Weights of a small contrastive audio-text model: encoder arch vit, text encoder width 128.
Rows from block 5 of the audio encoder of a small contrastive audio-text model, named by matrix and row number. Rows with one number within an expert belong to one neuron, the router's apart. Each number is 500 + 50 x the weight over its row's rms, rounded and kept within 0 to 999. All counts start at 0. Numbers have three digits each.
Before each expert's rows are labels from the 100 clips, of 14848, where the router gives the expert most weight on average: "lies over" is the class under the peak; "top examples" is what is common among them. Only what is clearly more common there than usual is listed. The data: synthesized solo parts of chorales (CocoChorales).
# router: router (encoder.blocks.5.mlp.router.weight, 4x256, trained with AdamW), inputs 129-171
# up: expert up (encoder.blocks.5.mlp.up, 4x512x256), inputs 129-171
# down: expert down (encoder.blocks.5.mlp.down, 4x256x512, transposed), outputs 129-171

# expert 0
lies over: F#4
top examples: clarinet; note F#4; note G#4
router.0:550456549469411466495448488551543461571510492572419525569512426511463501432441522445502588495439502549558437553471412565455535568
up.0:464486454673481542501490516486467573497602420532502496409479463449417487433510398578492468472484499450471529542487475397529449528
down.0:560432503535414483349554489555518504569481469434618564466534422492455468458535502473534512488559484478439436504593468472557424390
up.1:532478563526534524491528618569491607547493536511513433475446474527473467417579399475492403511441470580502439494500425604484457475
down.1:495605488471493532443613507503401507496510431509477573579510524455440509592474492519492529492475449448419410531504543520552517461
up.2:459528494552447527566544519518544578505400465568520454430446534540462498442497563523420420475481512617495487439525495432466544357
down.2:525492600497516544567520548575529555513574384499488491542449514520498543491524432495560472547488471496566574551493406515491474550
up.3:450579516507580507494600579583414533480522524507464474490477522564459552484552540502535549450578404569454479560429537481504522475
down.3:485534447447491407594637487446477529611605467550505435599471476533499541424522611478490569468419491551467491480484507469485508500
up.4:490457518470494514524514497523417528458563423439528497593589557432505568512484429503430533604562569606543416546412454534513504526
down.4:422507516432448545494411559544443520537530506558506495428468485490437493541461365422498519396506510544420490447502487502380443479
up.5:473453477415489547503487504522478546508615500443455604477557515493532388396457548441457376423518488508520470394544509496531435532
down.5:455531451477409441562525559579444563510516565461424562475545420498502424547419463548442499461522441547522482540488499476530455537
up.6:487511550515608514453494566429468460519474485490508526545621489527591481525592557486546472552449454498594470470437468515516460506
down.6:491510572519492550451610566415529556463568526526585497578582482505526467410571440528423503558545489520431492476572443488406522586
up.7:496416479565544536612540550590536543459508503508491614442569520560505455420474462503434503513512505520457540494560466528493509515
down.7:526479494514497575426468552523524600492537584589419547513514500459520517546558546516492482430499454447552575528544462483530549479
up.8:432480485546543493470593512460540522466455483595440518589450400406409551487459540442515521427561503462511527518532537429548462461
down.8:478457490514458558419436439501565496523590435595552526548493534487499516487472420482498541583552459498515544553458495487463507492
up.9:404528597403578540477329523429428501493518486424498470511512506501507475492524433562501509512397580472475466587534535504407490506
down.9:488635487463516436569547500508479535469474453559560531503427480517408554498446548503457410495530503410538521453503547521564481453
up.10:497511496400515518488469512510456478566538473555542495494528614463450499450423463494501478552501490456491568615470462453442459479
down.10:555530488419502579588521565491421533584529577436438514550485482519481496536485527513547562531504519504565508579429578414435470421
up.11:606609485520502508472522595455597442505483431492491558560526488431517453528456567519590502521521464481423428516498487461491509383
down.11:488619457398436543523531531561521561526459577622604430498468420448520550475579450438472470477504443451538500476462537565459542523
up.12:460562462503483517392594508466541563557470439421621493402559511501605552462573625541546492542444506514489513374498584439474441572
down.12:543493479576528516462429394565538523563550508398562515530457521600523495452541514496504627476528517519526487422422489484478507479
up.13:522521498464500486482497545490469482598519527403416437515517524461439456501454448542521524523586569498502504520533509461569495478
down.13:449520513500522456550457491524592608454461530448457560460388477483559436473466577465470509433591444535491549499578515523501459567
up.14:486489538499483589530447522517495508465556494434525519482480507559455500457526508490445590614474496495474502500517429531480476448
down.14:531515429510581408384497488454446526584540589389452510423444535534475528420553552438472514486599424483558442490505517550493523462
up.15:460553551499537538566504450602458416399573568496498436449435523413450498584507598606504431438523520448471523483584488551517586472
down.15:499537495499467478530519520564480411387429395477552549612471530537432477493588476549549491550471460564427427628507539367563610474
up.16:550469565525516450454566615416451499494522499414466500494530503461501579562463530517472546537454575584446495511603520483527499456
down.16:542543445483591514506449503494541549500580502414487602573465521440518505406625515504512512513482484521513415467526473492489427525
up.17:553437401453419506583435534489479447479539527474538559485553543490558540522535431568513445538465526504448596397520501462436490532
down.17:510535457414607557548505491420499505493495497526499394482517555453444529508529451478546493484449502568546473552508531473463511470
up.18:496559482467476525463477553420535539394506479612497439451564542548523528527501437345562484546527470468457517509543481430469488502
down.18:431465516554500549439624474479487515508479460424439528540399517515567494582466394411506571490516518498474480528476489472524637517
up.19:461475526589507557495452433511388487496546499557533551485462349508555444502560499543532445502428402504574595567498496492588482438
down.19:499475461541518513552392542437525486472433496503514434506493452503417502435421574533448578457464486420462517459454466497518477570
up.20:432537534445503468409544532465407590553440495424591421474445402535453472505468509492444433480431428516408538479472498489638512478
down.20:582568547471462470449488465500495489548549444447440529551562520550463522427485505478589426530531572496463511503449453512578549453
up.21:528515500492478536407459415513492428513421507470506499602542482406505487475448465450462445410421475516468482559425568514536505463
down.21:590530517558509497457555546529368559487433425521509561513477536489530549560564461536482461492479495452606566460498544531543407448
up.22:499480558560478525440534501500510580500589421479483559540447492501504485483567438447492460420362506458509480524497418612475536517
down.22:524535517385541504473471512494453637471467396444527527477446503582522531597495509427463461480502478501489549481460431491469434502
up.23:539518439539408469546536596437482478458552433481522530419414519527509543585556467517529529482455521593530451555485550461549527483
down.23:440481494460537559511498567499476479524466465488543540523419466506418530485410499534458459392467504495575480498512522543548502414
up.24:557454420509558457523386545484450427407496534417532615563516490573597476537471538418493562553509503459538454451605479523568461517
down.24:417540497465570451544577440491492583528574469536557467561417591544473467574553455572451435516529578475525487441466469501525521471
up.25:568525481415432500490430482531524392512498593426502581571531602429475488571559578489457513516533489601477520490551476495468490539
down.25:499483448573409549459411570502557516472470498507395409415437562547565536529526530481525464488449449482495504518548452501409537501
up.26:467420528451526552515495427549506493461460514511509516529555470409527590509520570479587394506423502561550615526404439471580565535
down.26:599558429384436540432555486613509471457485532489484492453468532563406494626573564512515486499498422517512516490437452550476532542
up.27:529481559537603495446565590396462432568568481555613482462446543467500464448592463408556515497504485478505432567439461508560484456
down.27:446570564410571490518399550470528503540483380562453485557421503501464472444558503445524521458537556528418498537482521464412447484
up.28:493543571526572585525565469533530474540562507480539507499501526543429502546542461479469394447482447430483473600435520477524425473
down.28:517524425434513512528408491582428484486492423515471408540581473486492393394501449501427548459531480524453516522529452510531453487
up.29:487526439589469519492632484444543518452432486544459470519491542537501474490574492466564449504432513422488556475510457548517537487
down.29:571499425495515571476536440523532478491489529505454455466435413510454549511470438546516506500566524431473480518496553529534564433
up.30:599484500486569476478470595527527450449518496547465440482504432543481505534545411439506445521599496547377500441497572561622495556
down.30:469594528521478468527541500512451571501444475622598548529471528567503448527497483592525464497495539412539531571464496493596566491
up.31:478457436533484587455557436456489537486485449499505451482446463491463455467514494459522550536588518470472450581412440552478532462
down.31:516526503463522480518414440457504465568465539570482548481486503586462444472538509559458410508394512486457541446482489440521479440

# expert 1
lies over: G#3
top examples: note G#3; note F#3; tuba
router.1:544476562466445452494477504531526457601516456557412554575455462535461529432458496473487556486494508535576433552455448521428554558
up.0:362514536448569535514449493467554465497552535523421528471508470529495525448526503601503507557479548483402521488601418511585501422
down.0:507517515506482454481420522461481641424444519564569568633478496525485535526545478527458485524487488561504499504396483538437442511
up.1:572442433527549542437481515513582517390522500563505572516454484500515521617446519459543513506583551416485550577563495593482518455
down.1:546442546505493415450473528468534453415513478511614494555525547495494553427522502401435575540504423511452545578509432575555533497
up.2:549414507561515426532483500518490568498473509430578540490508610570577522475464437580501402466510405593515496504443399538487487510
down.2:550431479452488597491441553520483557553484438543474363503493562438515539523513526450526349430415529508536481496595410508537529459
up.3:497475502463432595484513439543532481490476538581450507457487477555421497560490546484524564467483448456526563507461557526513510532
down.3:437547522546606441511562437515402438532552609594507468560436592419480460449525457556479554513497487650435559435500498442486523451
up.4:505473524425477563536536478446485450479558448399523476581502497489566578475484493564494555427497511468511468468424489562453448483
down.4:468488483464494444549419463510484504449511503542490487507490541474462470485452491387552457422578538503503552418445408479517563413
up.5:482456468534598455541623549414476568520533519581533508529495533478551520524443505549527435524455547552397510470593511469534544423
down.5:530480473465490509480491440443518475444521589531518531490403518496415505567587470456513551482588465483379493377512444455461501483
up.6:521530461566543521489577438444438511457521475413533473492552483557580461465527564477513617446559547364460508495469442454463516477
down.6:451535443483497462563462448505367477492492483483493466545409580489571477471366475575576454439580619487466535520520600511501489536
up.7:479537497597551500504513517482560591473519512486534517515371440470468500508569507460447486418552461574482460519529554422440568521
down.7:513436519464615480480426532435463539474450483546458456491415533529498476517460500512539434572566459507537404526530567531434462499
up.8:437536451527470517475610474396445587553575494519532447488506398524488515513538441514486467464471495511433489478428436529521574600
down.8:540515525613528537529421467500538604456398558421520464500492426456502467555556433493612602506584483517386491451485425489565455470
up.9:470450482560552474499547554427519567441506508466502479477479438509447426558403502558550507549469527580521435495476526512488460566
down.9:581458462418490542551468475558528508522490571517590465489493463525510549554511551542531441509513535526515540476504520481448534490
up.10:541617494498520582585535434512499532534484536407526561486461539564458480601476548554426469454388466452540518564452458430504478455
down.10:486559552507491433550502597521441495547503528559482551492517523484600437621510561526401486465453442446464512413478493495449550434
up.11:465506518615501541513446589523366529465490463504487442468463453511586438575467531567518496561502385514499522485520455560492488504
down.11:535528516561526507512560456470598455556504509549520514474440489555461439445531542566475489548465482332606443492582569507531490474
up.12:446556532457587575571446504442520435425497474498486438515455452519542509526393416559590574554519501463570405435485555496527519605
down.12:438552520481424515484489547555483581587512436491543439418539495466494549513457505597433524584486516420465472407548532481585534539
up.13:534471479408545481462508495418472496588418523549418447451483592506482440570497422530442492508514567500463424420438504469465588482
down.13:560523407481475476503508468517584517494401489499488532453454450510472506549534457519401457498524500487491460514497487592622498555
up.14:418433582446521429487517458449505503525486501494449478438527524419550462487526525451431438502437487506441590461570463510559484508
down.14:506484498507469564450536550456452484438426424545497403505413509427548546463510486448523471482442415532465583452527398569492560492
up.15:472495556421540518427439511491486462511491461450579541424549460496561462507569551535520506555514489516483418541468412369492550424
down.15:551545431518486553490557573452535410505560461571478513452417399366499494501579488544619512528565494407517479516508498556496487539
up.16:499468447527538448507533501501449542488518568529442430478442527438465505493459529522573610531549640604414450559554537449483565506
down.16:463504561467413462552482422492576517367499480493486566459348495522491572608466546419461543501456552487489497497546488511442555553
up.17:438519526447550593486537422508492501526422489423434492531497510457473395468569509555576477495492537613529465508542576580526499545
down.17:471504498519495470550469455456527465475527536555479547351482418452449490494490516488573539569493417535517547494413550512442482502
up.18:455512564533521528502499456478514487570424521457482462470435529470481486464487463505484502501485472356475599541489486579574398502
down.18:574521527545575528496551549515473491450469476452504420450536558522366564535465469438480519519517472517593508429510473488448506514
up.19:431483516450545491447512498476434464553507506533486521528468533470550519491436523481470424612531413445512523466419557466509607419
down.19:502515578477466498513582645440578559476489488536583544525509382458538413512533527519521557573543420418475436468515549463545470408
up.20:503529482488492375552498465415471425477537561465512452504456477454473477508531526477485570389632568498448484462562495504483482591
down.20:440547508555426540575469469423474451465519474535515404453510465519560540442514463526549518398481519447467514516500559472583404571
up.21:521510522537588478507546535516561504516522466546579469586563481579538496569514520516452427477456516467416532525502485426485444489
down.21:557514503513433539429464529439409532424467546466548508470474513551503526502484593527484353471480404555488397572715520510545507525
up.22:523358492516532401489558452486618621485505467500547495555489528502559502466454515413395441528465529482423578489619579456424436504
down.22:479574477489497509523463527484502522572442548547497374508604497584446460407514427606495524502551483486582374448499484461476493525
up.23:424396507389531506585632596544498512474420549467521363532439477500485550505536471375500530453502447468397519483443555459513523497
down.23:510543491427545459485513489572482470438466434568482531484510601504399448476472572487523408394528481525403407522465499447563403507
up.24:465567457511557461570474504511539498428525477496501336487541491512519471434560516422548533405514471552553531583536605525429571395
down.24:450445590547574529482502487509466549550492552472387547578536470468577417543576445503518510470547511505426511504444504395487590478
up.25:568323497532443603444440499524562509417484457485486534433538455506510515403472494510501470503560564497497587475518502593542414539
down.25:493426523546559447601582476478581454426456400461532536467532529482488448541407503423526381509552509474597532506517509542547501530
up.26:540488496480500516529540428422466533497547547544481490436477503541606497465504517450596555529550532481430507483555521504501520365
down.26:505599437501458444509380520517452466417476508471460479539470424495538499436554500434501524503495501481597553501517447532417595521
up.27:396475538491511501471505469410455533483477518501498528507536412472498472523581596433500529474495451427541585547517580464428558460
down.27:519513509427439581573490421446445520486390411518465511491589490550516503512500528461455545561484507432505542464431529482496577544
up.28:604556473495501456519534481492447549521523446574490477556501512504510445490407425445529539495441480538452528501481622490508419453
down.28:549513559514533501439430568456435490561462516504541516544603548501359605541437575548543458496543515474527485459491409500507472539
up.29:509510526592530473484544520513507490465517537513443575413546501493576492498585534541531443542449595505446570577533387545539441454
down.29:418575548487571495453490493470529466618497564544464444490538492550425470569493497504493515451511536461440490520443504445463527421
up.30:482469505454538573379463529599501515460579504419487634489593600554556568515454516531511557536418494492536490473447557513507490529
down.30:517515424508462429518452454490488599436507516410530449437517502509567428546550532437438547477513415494475466443536480447573561523
up.31:472397465579438596412493475486485415441584433444462480498575462578473426571453403490509457542535508377428443487499554474531520506
down.31:487520464443514448479451462471524532463481408524530486582444368542516427445502592480453526455461503451513547604511523442522439597

# expert 3
lies over: A#4
top examples: note A#4; oboe
router.3:543446577409417462527462434581537448584502499557434548555510437504472519458445571498499560508475507534529464536436465566449542552
up.0:468450438517487531590504465601557454534459593468567399485467497551434489574384554557464536501544511498400547459496517541475505503
down.0:582424485481452551555451513494499517556491540543509418533517445506531554504589454527545490500483508491516484502458455453552527500
up.1:514384494499508489635424576473456552542507410545515441499453583475514476500586491483529550577521459478475541534489510526412470487
down.1:517490448502492477507440595493434493507471385524435481516509534540509408492633441472434494502478531435482580532396551614460509519
up.2:528557551498551528483491456512502514590551495525398547560438556574469494567512446585534451450484518459516471515519555493588592522
down.2:595591509568450524500500570496454564513401508464568534604464551530414535541460463466513439409483496465409441476436517463564460514
up.3:517485448455528523469463548459575521522534540431550599517532518480582494485549394481530467523591531531443519489445568478479503455
down.3:489452515577515527531528568447379517517478436416514446448462472518532478537519478492579503370533499536501382446473384436535496452
up.4:425403485591462521562557546475475514464479425529499530434620460517560604552527460507550493487546501479426490457573505426484512510
down.4:499520585471448521464486457528536635469474455517432504558545515585522542509509488535463530400633459509634455534535386475489492578
up.5:510482457439464522582545461495536464442582458555498563481471556513504500446424515498560475448528531447491522597577568465440541503
down.5:542449501590511565506492481438541441534537513511482491580504484356474477572388419427422429468578482392470535538514476535473477693
up.6:488484442459454521553483451527581506461473556502591536484492539554455409503566578459510476487519520547438461470558437524521529446
down.6:499592545366519457453497501485510565513473522530522482487448505421498525560527570445388442467440451524501489490598526455464570547
up.7:506507523545609553504544459462509560418518523512495564495423532526454529567434450491510537477464568472463393580533533486503572493
down.7:583443458495504476490458589561502503433602664416476505579596544497483485582510514561476530429470519425454521441507528477464427438
up.8:518504435511491565471419560538485421558516546522578515577510512486554528487533483446420426508589494535488518551557533475557455451
down.8:501540527429524458446449559567499431528503511491483488570458503476519492538515474542496524466413538501477583378513480491536469446
up.9:424506473464482597371591555547542481452493501484520475405427479511479580544455484475518360505520499503533510534493568538536497505
down.9:517441517423560457483545598495430488412521587504416566485482548590473482571451510497545465506568514434495576504486453469481480469
up.10:462579555414351579613497517509394532451444506494505489464377469501542544523452603524504436561470577462506530550536583576468558456
down.10:391450472436578497454554409570488485468519500500480440499546482441419544606445398411491441474510383509565537560502466495510498516
up.11:486449396595521513529487507608394511410489493463520496537448507447466604572509488496471540477470537526519434476572542434496570469
down.11:542416327533544554493464452446543548489516507524495567487563518502473483442486488494555446502548512500352403430547598496512526563
up.12:500532558555544578572550504506473447506448470546444520485590563562564595468552473460447424469472456470498452524522545515506558433
down.12:420494467421495496498509458587526551516530442552527464566512401612548499430487600482594489474480535525572493498520563485654544550
up.13:551435517588571571509531506544469554394478453515466532528533564527559503486558539520541530536502478512356416516564530474511502519
down.13:565529484351554487633493497518521449496504324527507470483508519458550443508500429462479452438536442516425429485507517555548672545
up.14:512528513486599453453433485469457525447497522412433530549432437590509487478489594473512588601550594498425514543495503554512459562
down.14:518553517495593514441463590489553539450420510461518456544487491434490547497494558487435417557522555531521576503549422582565429437
up.15:428537455479484507490480448514522515450444588506600532404463515529514512441452481522443549507502440419455558489486519559509498418
down.15:582433489548558487464504476584378510489560449495581561521621501491477472499496487429498459449467516494453468478525389521499498527
up.16:535534542437553540597430369551519484511492580522441422514427623549501474450473436487440512494453568566585523419501565472470529458
down.16:487496546545535467425520578497478513457500455542532484458441528491461521487527531484527483460476501543435504558404615547554478473
up.17:503568582560566470489571493477503469564515498510535499499437416492491550549540603485547505476519539518464518580437554544526446441
down.17:506484530412487582389435482473431512569534482474503477567425509496541528492535519512494525503471520446468442567523593486523337480
up.18:428476454571548623495552472560539586467468585471482464434462507523551510554494506418498455417485472469458483444578576458549520532
down.18:432484475487473453474461487467487542481571510405480453586473458533566397527442540556481593503524434512471447398472486447482458487
up.19:542493431605498495517416523524520519569443519481537498514433485488473459470477440488551545510474422508512512463456439489506473467
down.19:397551471495556382487451458504462623525504480458445458430404561462509515524543499513541502514528499442517502511462489383542486505
up.20:456522489512621482569427582562437548598457497518555354530453432532501514449454484548437454522454513509441446516499487528543429509
down.20:505563446455435485529558530514509565494428417512565513539531519514511512558518547530421643584481551446512614555460441411627514506
up.21:462485425492510551526536538455455471450519512513557550472563420486405518521391456482685463584556384534521471525424454498524448439
down.21:489500459502441536519528536464483580596514543527519493481547400577530453511473515453486586584448472493552441467575467415521526500
up.22:540536533449522521593482490482451586488532583482519485527497495403511496482538458436662524473492413484482468490591523462560534463
down.22:467522450562408443489582558448476591537491541537504549472560520609510450555420578419509521573488464473492507436532480462402465497
up.23:472520447585560493441509480475445550439476530541516491539507506440511483461582552466510609557448436505433516482518376569566502464
down.23:564474445460505532539550563501570542547474470561432565448491525465536496494562483581401462601538338450535499628552509499469522520
up.24:405592494470482566455532543512510552536527494517472521448495530467563546576489491589523525553449576560504494461516489542519483430
down.24:433493469473525433521565456547486456474488569586460389473404550444478463525522459545471552553485524498528453588569502573562474472
up.25:563477414457482538524544464455513578431533428372538471522529543414534481533556607476581554469574438479497480509502437595564486455
down.25:444494516532534498404479452517464477581618574536466499513565533609472458507542578471448524424561553542554453544441451408494619549
up.26:466421494535508560462535545511470479601535435463498491541589520530415492522531454509500613554550501514443469434531472506510530424
down.26:485514480455604458427437442520536471545484510502494431465477502603532479482512497526612522537524459499486504539546494471429480483
up.27:471521468515422573529475490490443607536560472466509464415522441474518509586527458574498535583471427529445622537474505511512491368
down.27:463549566486515502569459475488457478517494517446559486551433485382434536521495478496540489530534559499435556491536507483461597483
up.28:527424421569474498484452453511515521528428515523536489519502472492484508516487482534508436512536618566526467511475512567438442447
down.28:585507515512573623503549520481493495514504530453537458502420429547555556485533559411541559505482432497476562471503386456379444487
up.29:430470488528531453452487434426576511529568427545426415534542533479431591526578363521472477482555502522477534569557549552486381490
down.29:513575522504432552494465478471577529518462514489487558581509513455576469554549446588470601458414567429483628536550478498514516519
up.30:474478530457470563458531375503455504468565529450446450456568540478425467369428473377463483443491475453500485491422466490518596538
down.30:530528581524373412471446473527522501533518488538556478441591542537521457560452476511490510498460559590568402559540484434583447459
up.31:496504388557451631520584575613568507564465478593538520477451513400396542510525556473506548506553446482511665544548544506473478526
down.31:430562542505480544541620559447572570439490504486533470477478479518527539502562491510503460479445454447518529444578529439465456519

# expert 2
lies over: A5
top examples: note A5; flute; note G5; clarinet
router.2:562432590457416473517467543564568438580511492581428557550505438478466527479447525504492548481489535547571456508456463516439575578
up.0:403497506489596585528539385504541427441532481500548443389565530488443500541437467462537491499433540397446453382508644605507512534
down.0:534518447473558471531571536475477501494516574507515473449437444487509475522506470427512502531547392448460457478535555502449470437
up.1:490470456459594517454459536488517555518524515476533479433571488536571464559573593548497509513509478462377535504540475599525439500
down.1:449430534495472555439495558587528518443469514390438456513516524490556550531474467528543518553515431507481506421510473585524491567
up.2:442544377514537501499514556567524571534508504478540429558513495585556480546540517508445520415545428569513550613493539476460485390
down.2:532532533486462433445445507450457370549457539499515540412529497499462501542570480530396539574451454470450410584564510417548490531
up.3:544426509405511521529451521469518521449481493612521506447551484486508507583472547469434532572503483494465587481473410523524460483
down.3:475560517515551378509475563467524585454546443552420597499545508427545467554466446527466543507431592438514564526555479595533476522
up.4:406450488572545454500475490477509490556630462530575613475554500403549540466552501464407459546495538576502485401461457483464526489
down.4:551591445481506461478484551516422477414594571425474459476542531462498524603498540516428557539384539471554457469440520478474508538
up.5:469493558429462490453525460503532492509513476557511529527513385479531561575479550496585555519478633496557484414425519542561527481
down.5:451584551503501452393503455492482457523485507541431511510517499512507583444505616573454480374534488469513454480517512504581446466
up.6:456543489463544537523520512426546506502465518405457473405430529556500531534493444572423429557552370531528642451417469393541526485
down.6:430517523459409601590572443494506449459596446562446509510531546477506500491475455560549499458525612532581529436571481501500492567
up.7:417505520497482504504461487481473525514442442542563525536429642508533555450390479452519472523540457589546489549481555535548448487
down.7:529509434565414458397438565556551544512466432506502489534601514535430500538568509418588547480552499532506476496540387468499488496
up.8:525492568467513601451468460412376574477547469468535486627479573528470528521504525510531485437402465455462597473483544439500519542
down.8:497382442472475456578476500407540455413542452432547491528403490493545527508430471527504523430515561431442555477545529488391493531
up.9:494588480492515526560528502559460469487469437401503480469491511459515591492494492596514472393596494553555494502560336396479499457
down.9:462571426525393491502505466467471550478494471494435405530520564621410432556550518560465465470508473487527531466485505492600578444
up.10:528527490546603542487532494542490540519499524502421485555411583451498469480437555491524493469476488411521497606627491527522545493
down.10:425609567552530453503521608495561419541542430331571536545524526566564527532526496478474486519496526532483516480500510546404414505
up.11:485447517547527482476456538503503597417490531390507475469523554551554567478552422595609454526446509497537426500592502546544498459
down.11:506445515576484507516590467593503477534458431530538512531387415463597526513472454570365496553467474489487464526473468422560467515
up.12:484446452567529453563488455491455522536422507556543433573551484482494489446583550483486490427518389544496539472526414501566525421
down.12:426502467528510459515630549394491508543454483443438593460555550504398551427458462556519496571333504535532479471547547496474565511
up.13:503510470526485496499464457511606532452559513455567514468455574465415436518467577473497569421489553524456458512430466465450478558
down.13:515518455517516604480559521464502523517475417472459504447534480450521512439457504553377562559629435478512560561500471512493419475
up.14:513451416434486600509555527532576490454472507587595519521400552488501505616449408523544477553528496409512424420542428507482438482
down.14:538503538526487531417503454537444462463467480543522537542420445477514423537610411464578467472435505438505538531453520574535438558
up.15:537457444506576494575357578499512524523407486456466512396467476519512538489468506446569528440444549409501492508508570497479498542
down.15:515474518482480372461473456446371589472500562544503492385480507480613550450592492529490433533496533532505445396520521416486408565
up.16:493467464597517477544431552513515620517428523510520507446431479549479563511461569479549481570473449447412476486461509433458584493
down.16:437473441479503509486496564571522490364498545442448510458565493539462567494453503364470394464383459539532534459504460525484496481
up.17:463523554500535511514502503518387574449460547405498440525570375483480560480515528411526493556569485505544474470455493471586496525
down.17:519622493532471498498575550478501584538432603495529480475493444487575561428452510542457468596455520402529502507536436529567502482
up.18:459539493654523480462351493496580506446546554447486450554454383562432576577489455446495372529492526437508446569521597433567475514
down.18:490568563442488471537511548468492478501551373473524521544464525512455527481464524528533493622437532485437454407517546478480582519
up.19:546530521593539498477476487409562483502491443494542488481465550526468513468457492515514467425520500574468502516513459524458403523
down.19:484582521480588529532403425582422513532446392463524590566500470560503509462473586553497541604504469541462451519462475493495478499
up.20:524460464488485528534532613401565522454447481542522468545574467462449477507502522560484486558532431474505537453397536527463439559
down.20:592459494399544521528443522497480505516536445386512529481471388567524473433494496473589525450474508543595537472555541479525520505
up.21:517482538566609508410437474499480460503497385546492491477525540509482468458589477476497565559454484535441517480539521389496459463
down.21:465454539518506479493548548558541412524550512566581467473493478533482547551516488476539436497555528475500579481484569488463451427
up.22:455464521481583468470468525555521573531474442432507480571499563515418499590407521564358444517438381557449391416459558527526471602
down.22:532488553585456558521399628450524524551559497583473608454555549444469548514466489558605469576511489457576538563529514516468528515
up.23:543486431517512534524538447516546454520445504445442409540502469396477504516422488493575549536512536485438482542481435532563515462
down.23:473466492511504467538534470460473478519458411450483532527480508438505501472451582536474542524485478623591443531577481499584478468
up.24:529550468511469543495484438517534547592445534471554393394505418449576458518473544444417419460510482521480470589472510469453521467
down.24:585547468579466551451544427574493492539412356439532433411485564522510442391592451508464593528530465470431461514478574500471487591
up.25:512549420447512415523377473487442522454442412497432515442585504501556483561455564540522393465412557552459511481536499503570420471
down.25:527451431449412524450484495527475552485531503503470514551430427505473474501550402440544470565568348551404544482457440461498476512
up.26:455445460548544535462558485569392482470486477512546435459473561502479580481488495565534463501513406475365506473526536470445501553
down.26:487541499491490477524500488497416533497484545535513528539502467490380566485490449627537528572546519473474439608472547455524417552
up.27:359438517588459444403521566478425502493559457557581492524485503492549505467553510498496524503562516477577485524555545510528494443
down.27:446577462447546564376498457489532519522460490442471513519467519575538530529482489522510520554476505486513537578474527471573451549
up.28:468558497485435574559461535549515547456505414489415456477522549460535404450505502492530608471518432520444505574576518458561527500
down.28:521482496430448487527522463485564546534537399475475450512519466524531462479549464537482550525415473525473527552562408528521454533
up.29:416532510515498432467501661435521468525621465503501542538479519429540494531576461417499457514529536461581563478477560526489579501
down.29:571509536534515424519513418428571546548501545419537580534574544690504410560533511480444485583440438485461499459438475492477417419
up.30:549479556508535556452502463551507406534440587480585429445562547441500459461460379396469549564479479536485489495553498550468438443
down.30:615559420494471426522519518575467531424570521422436538468492589427455513522556469553563513506578564504481475531461421546466431536
up.31:474535550502576528520450450495503492403544668535453496500546482548515497519558574530426471444526488546520474408396552526460619454
down.31:411518553550345458502463476459550501541520503458512428509521465556423544501523412483464521537506534440537524466558502618541388569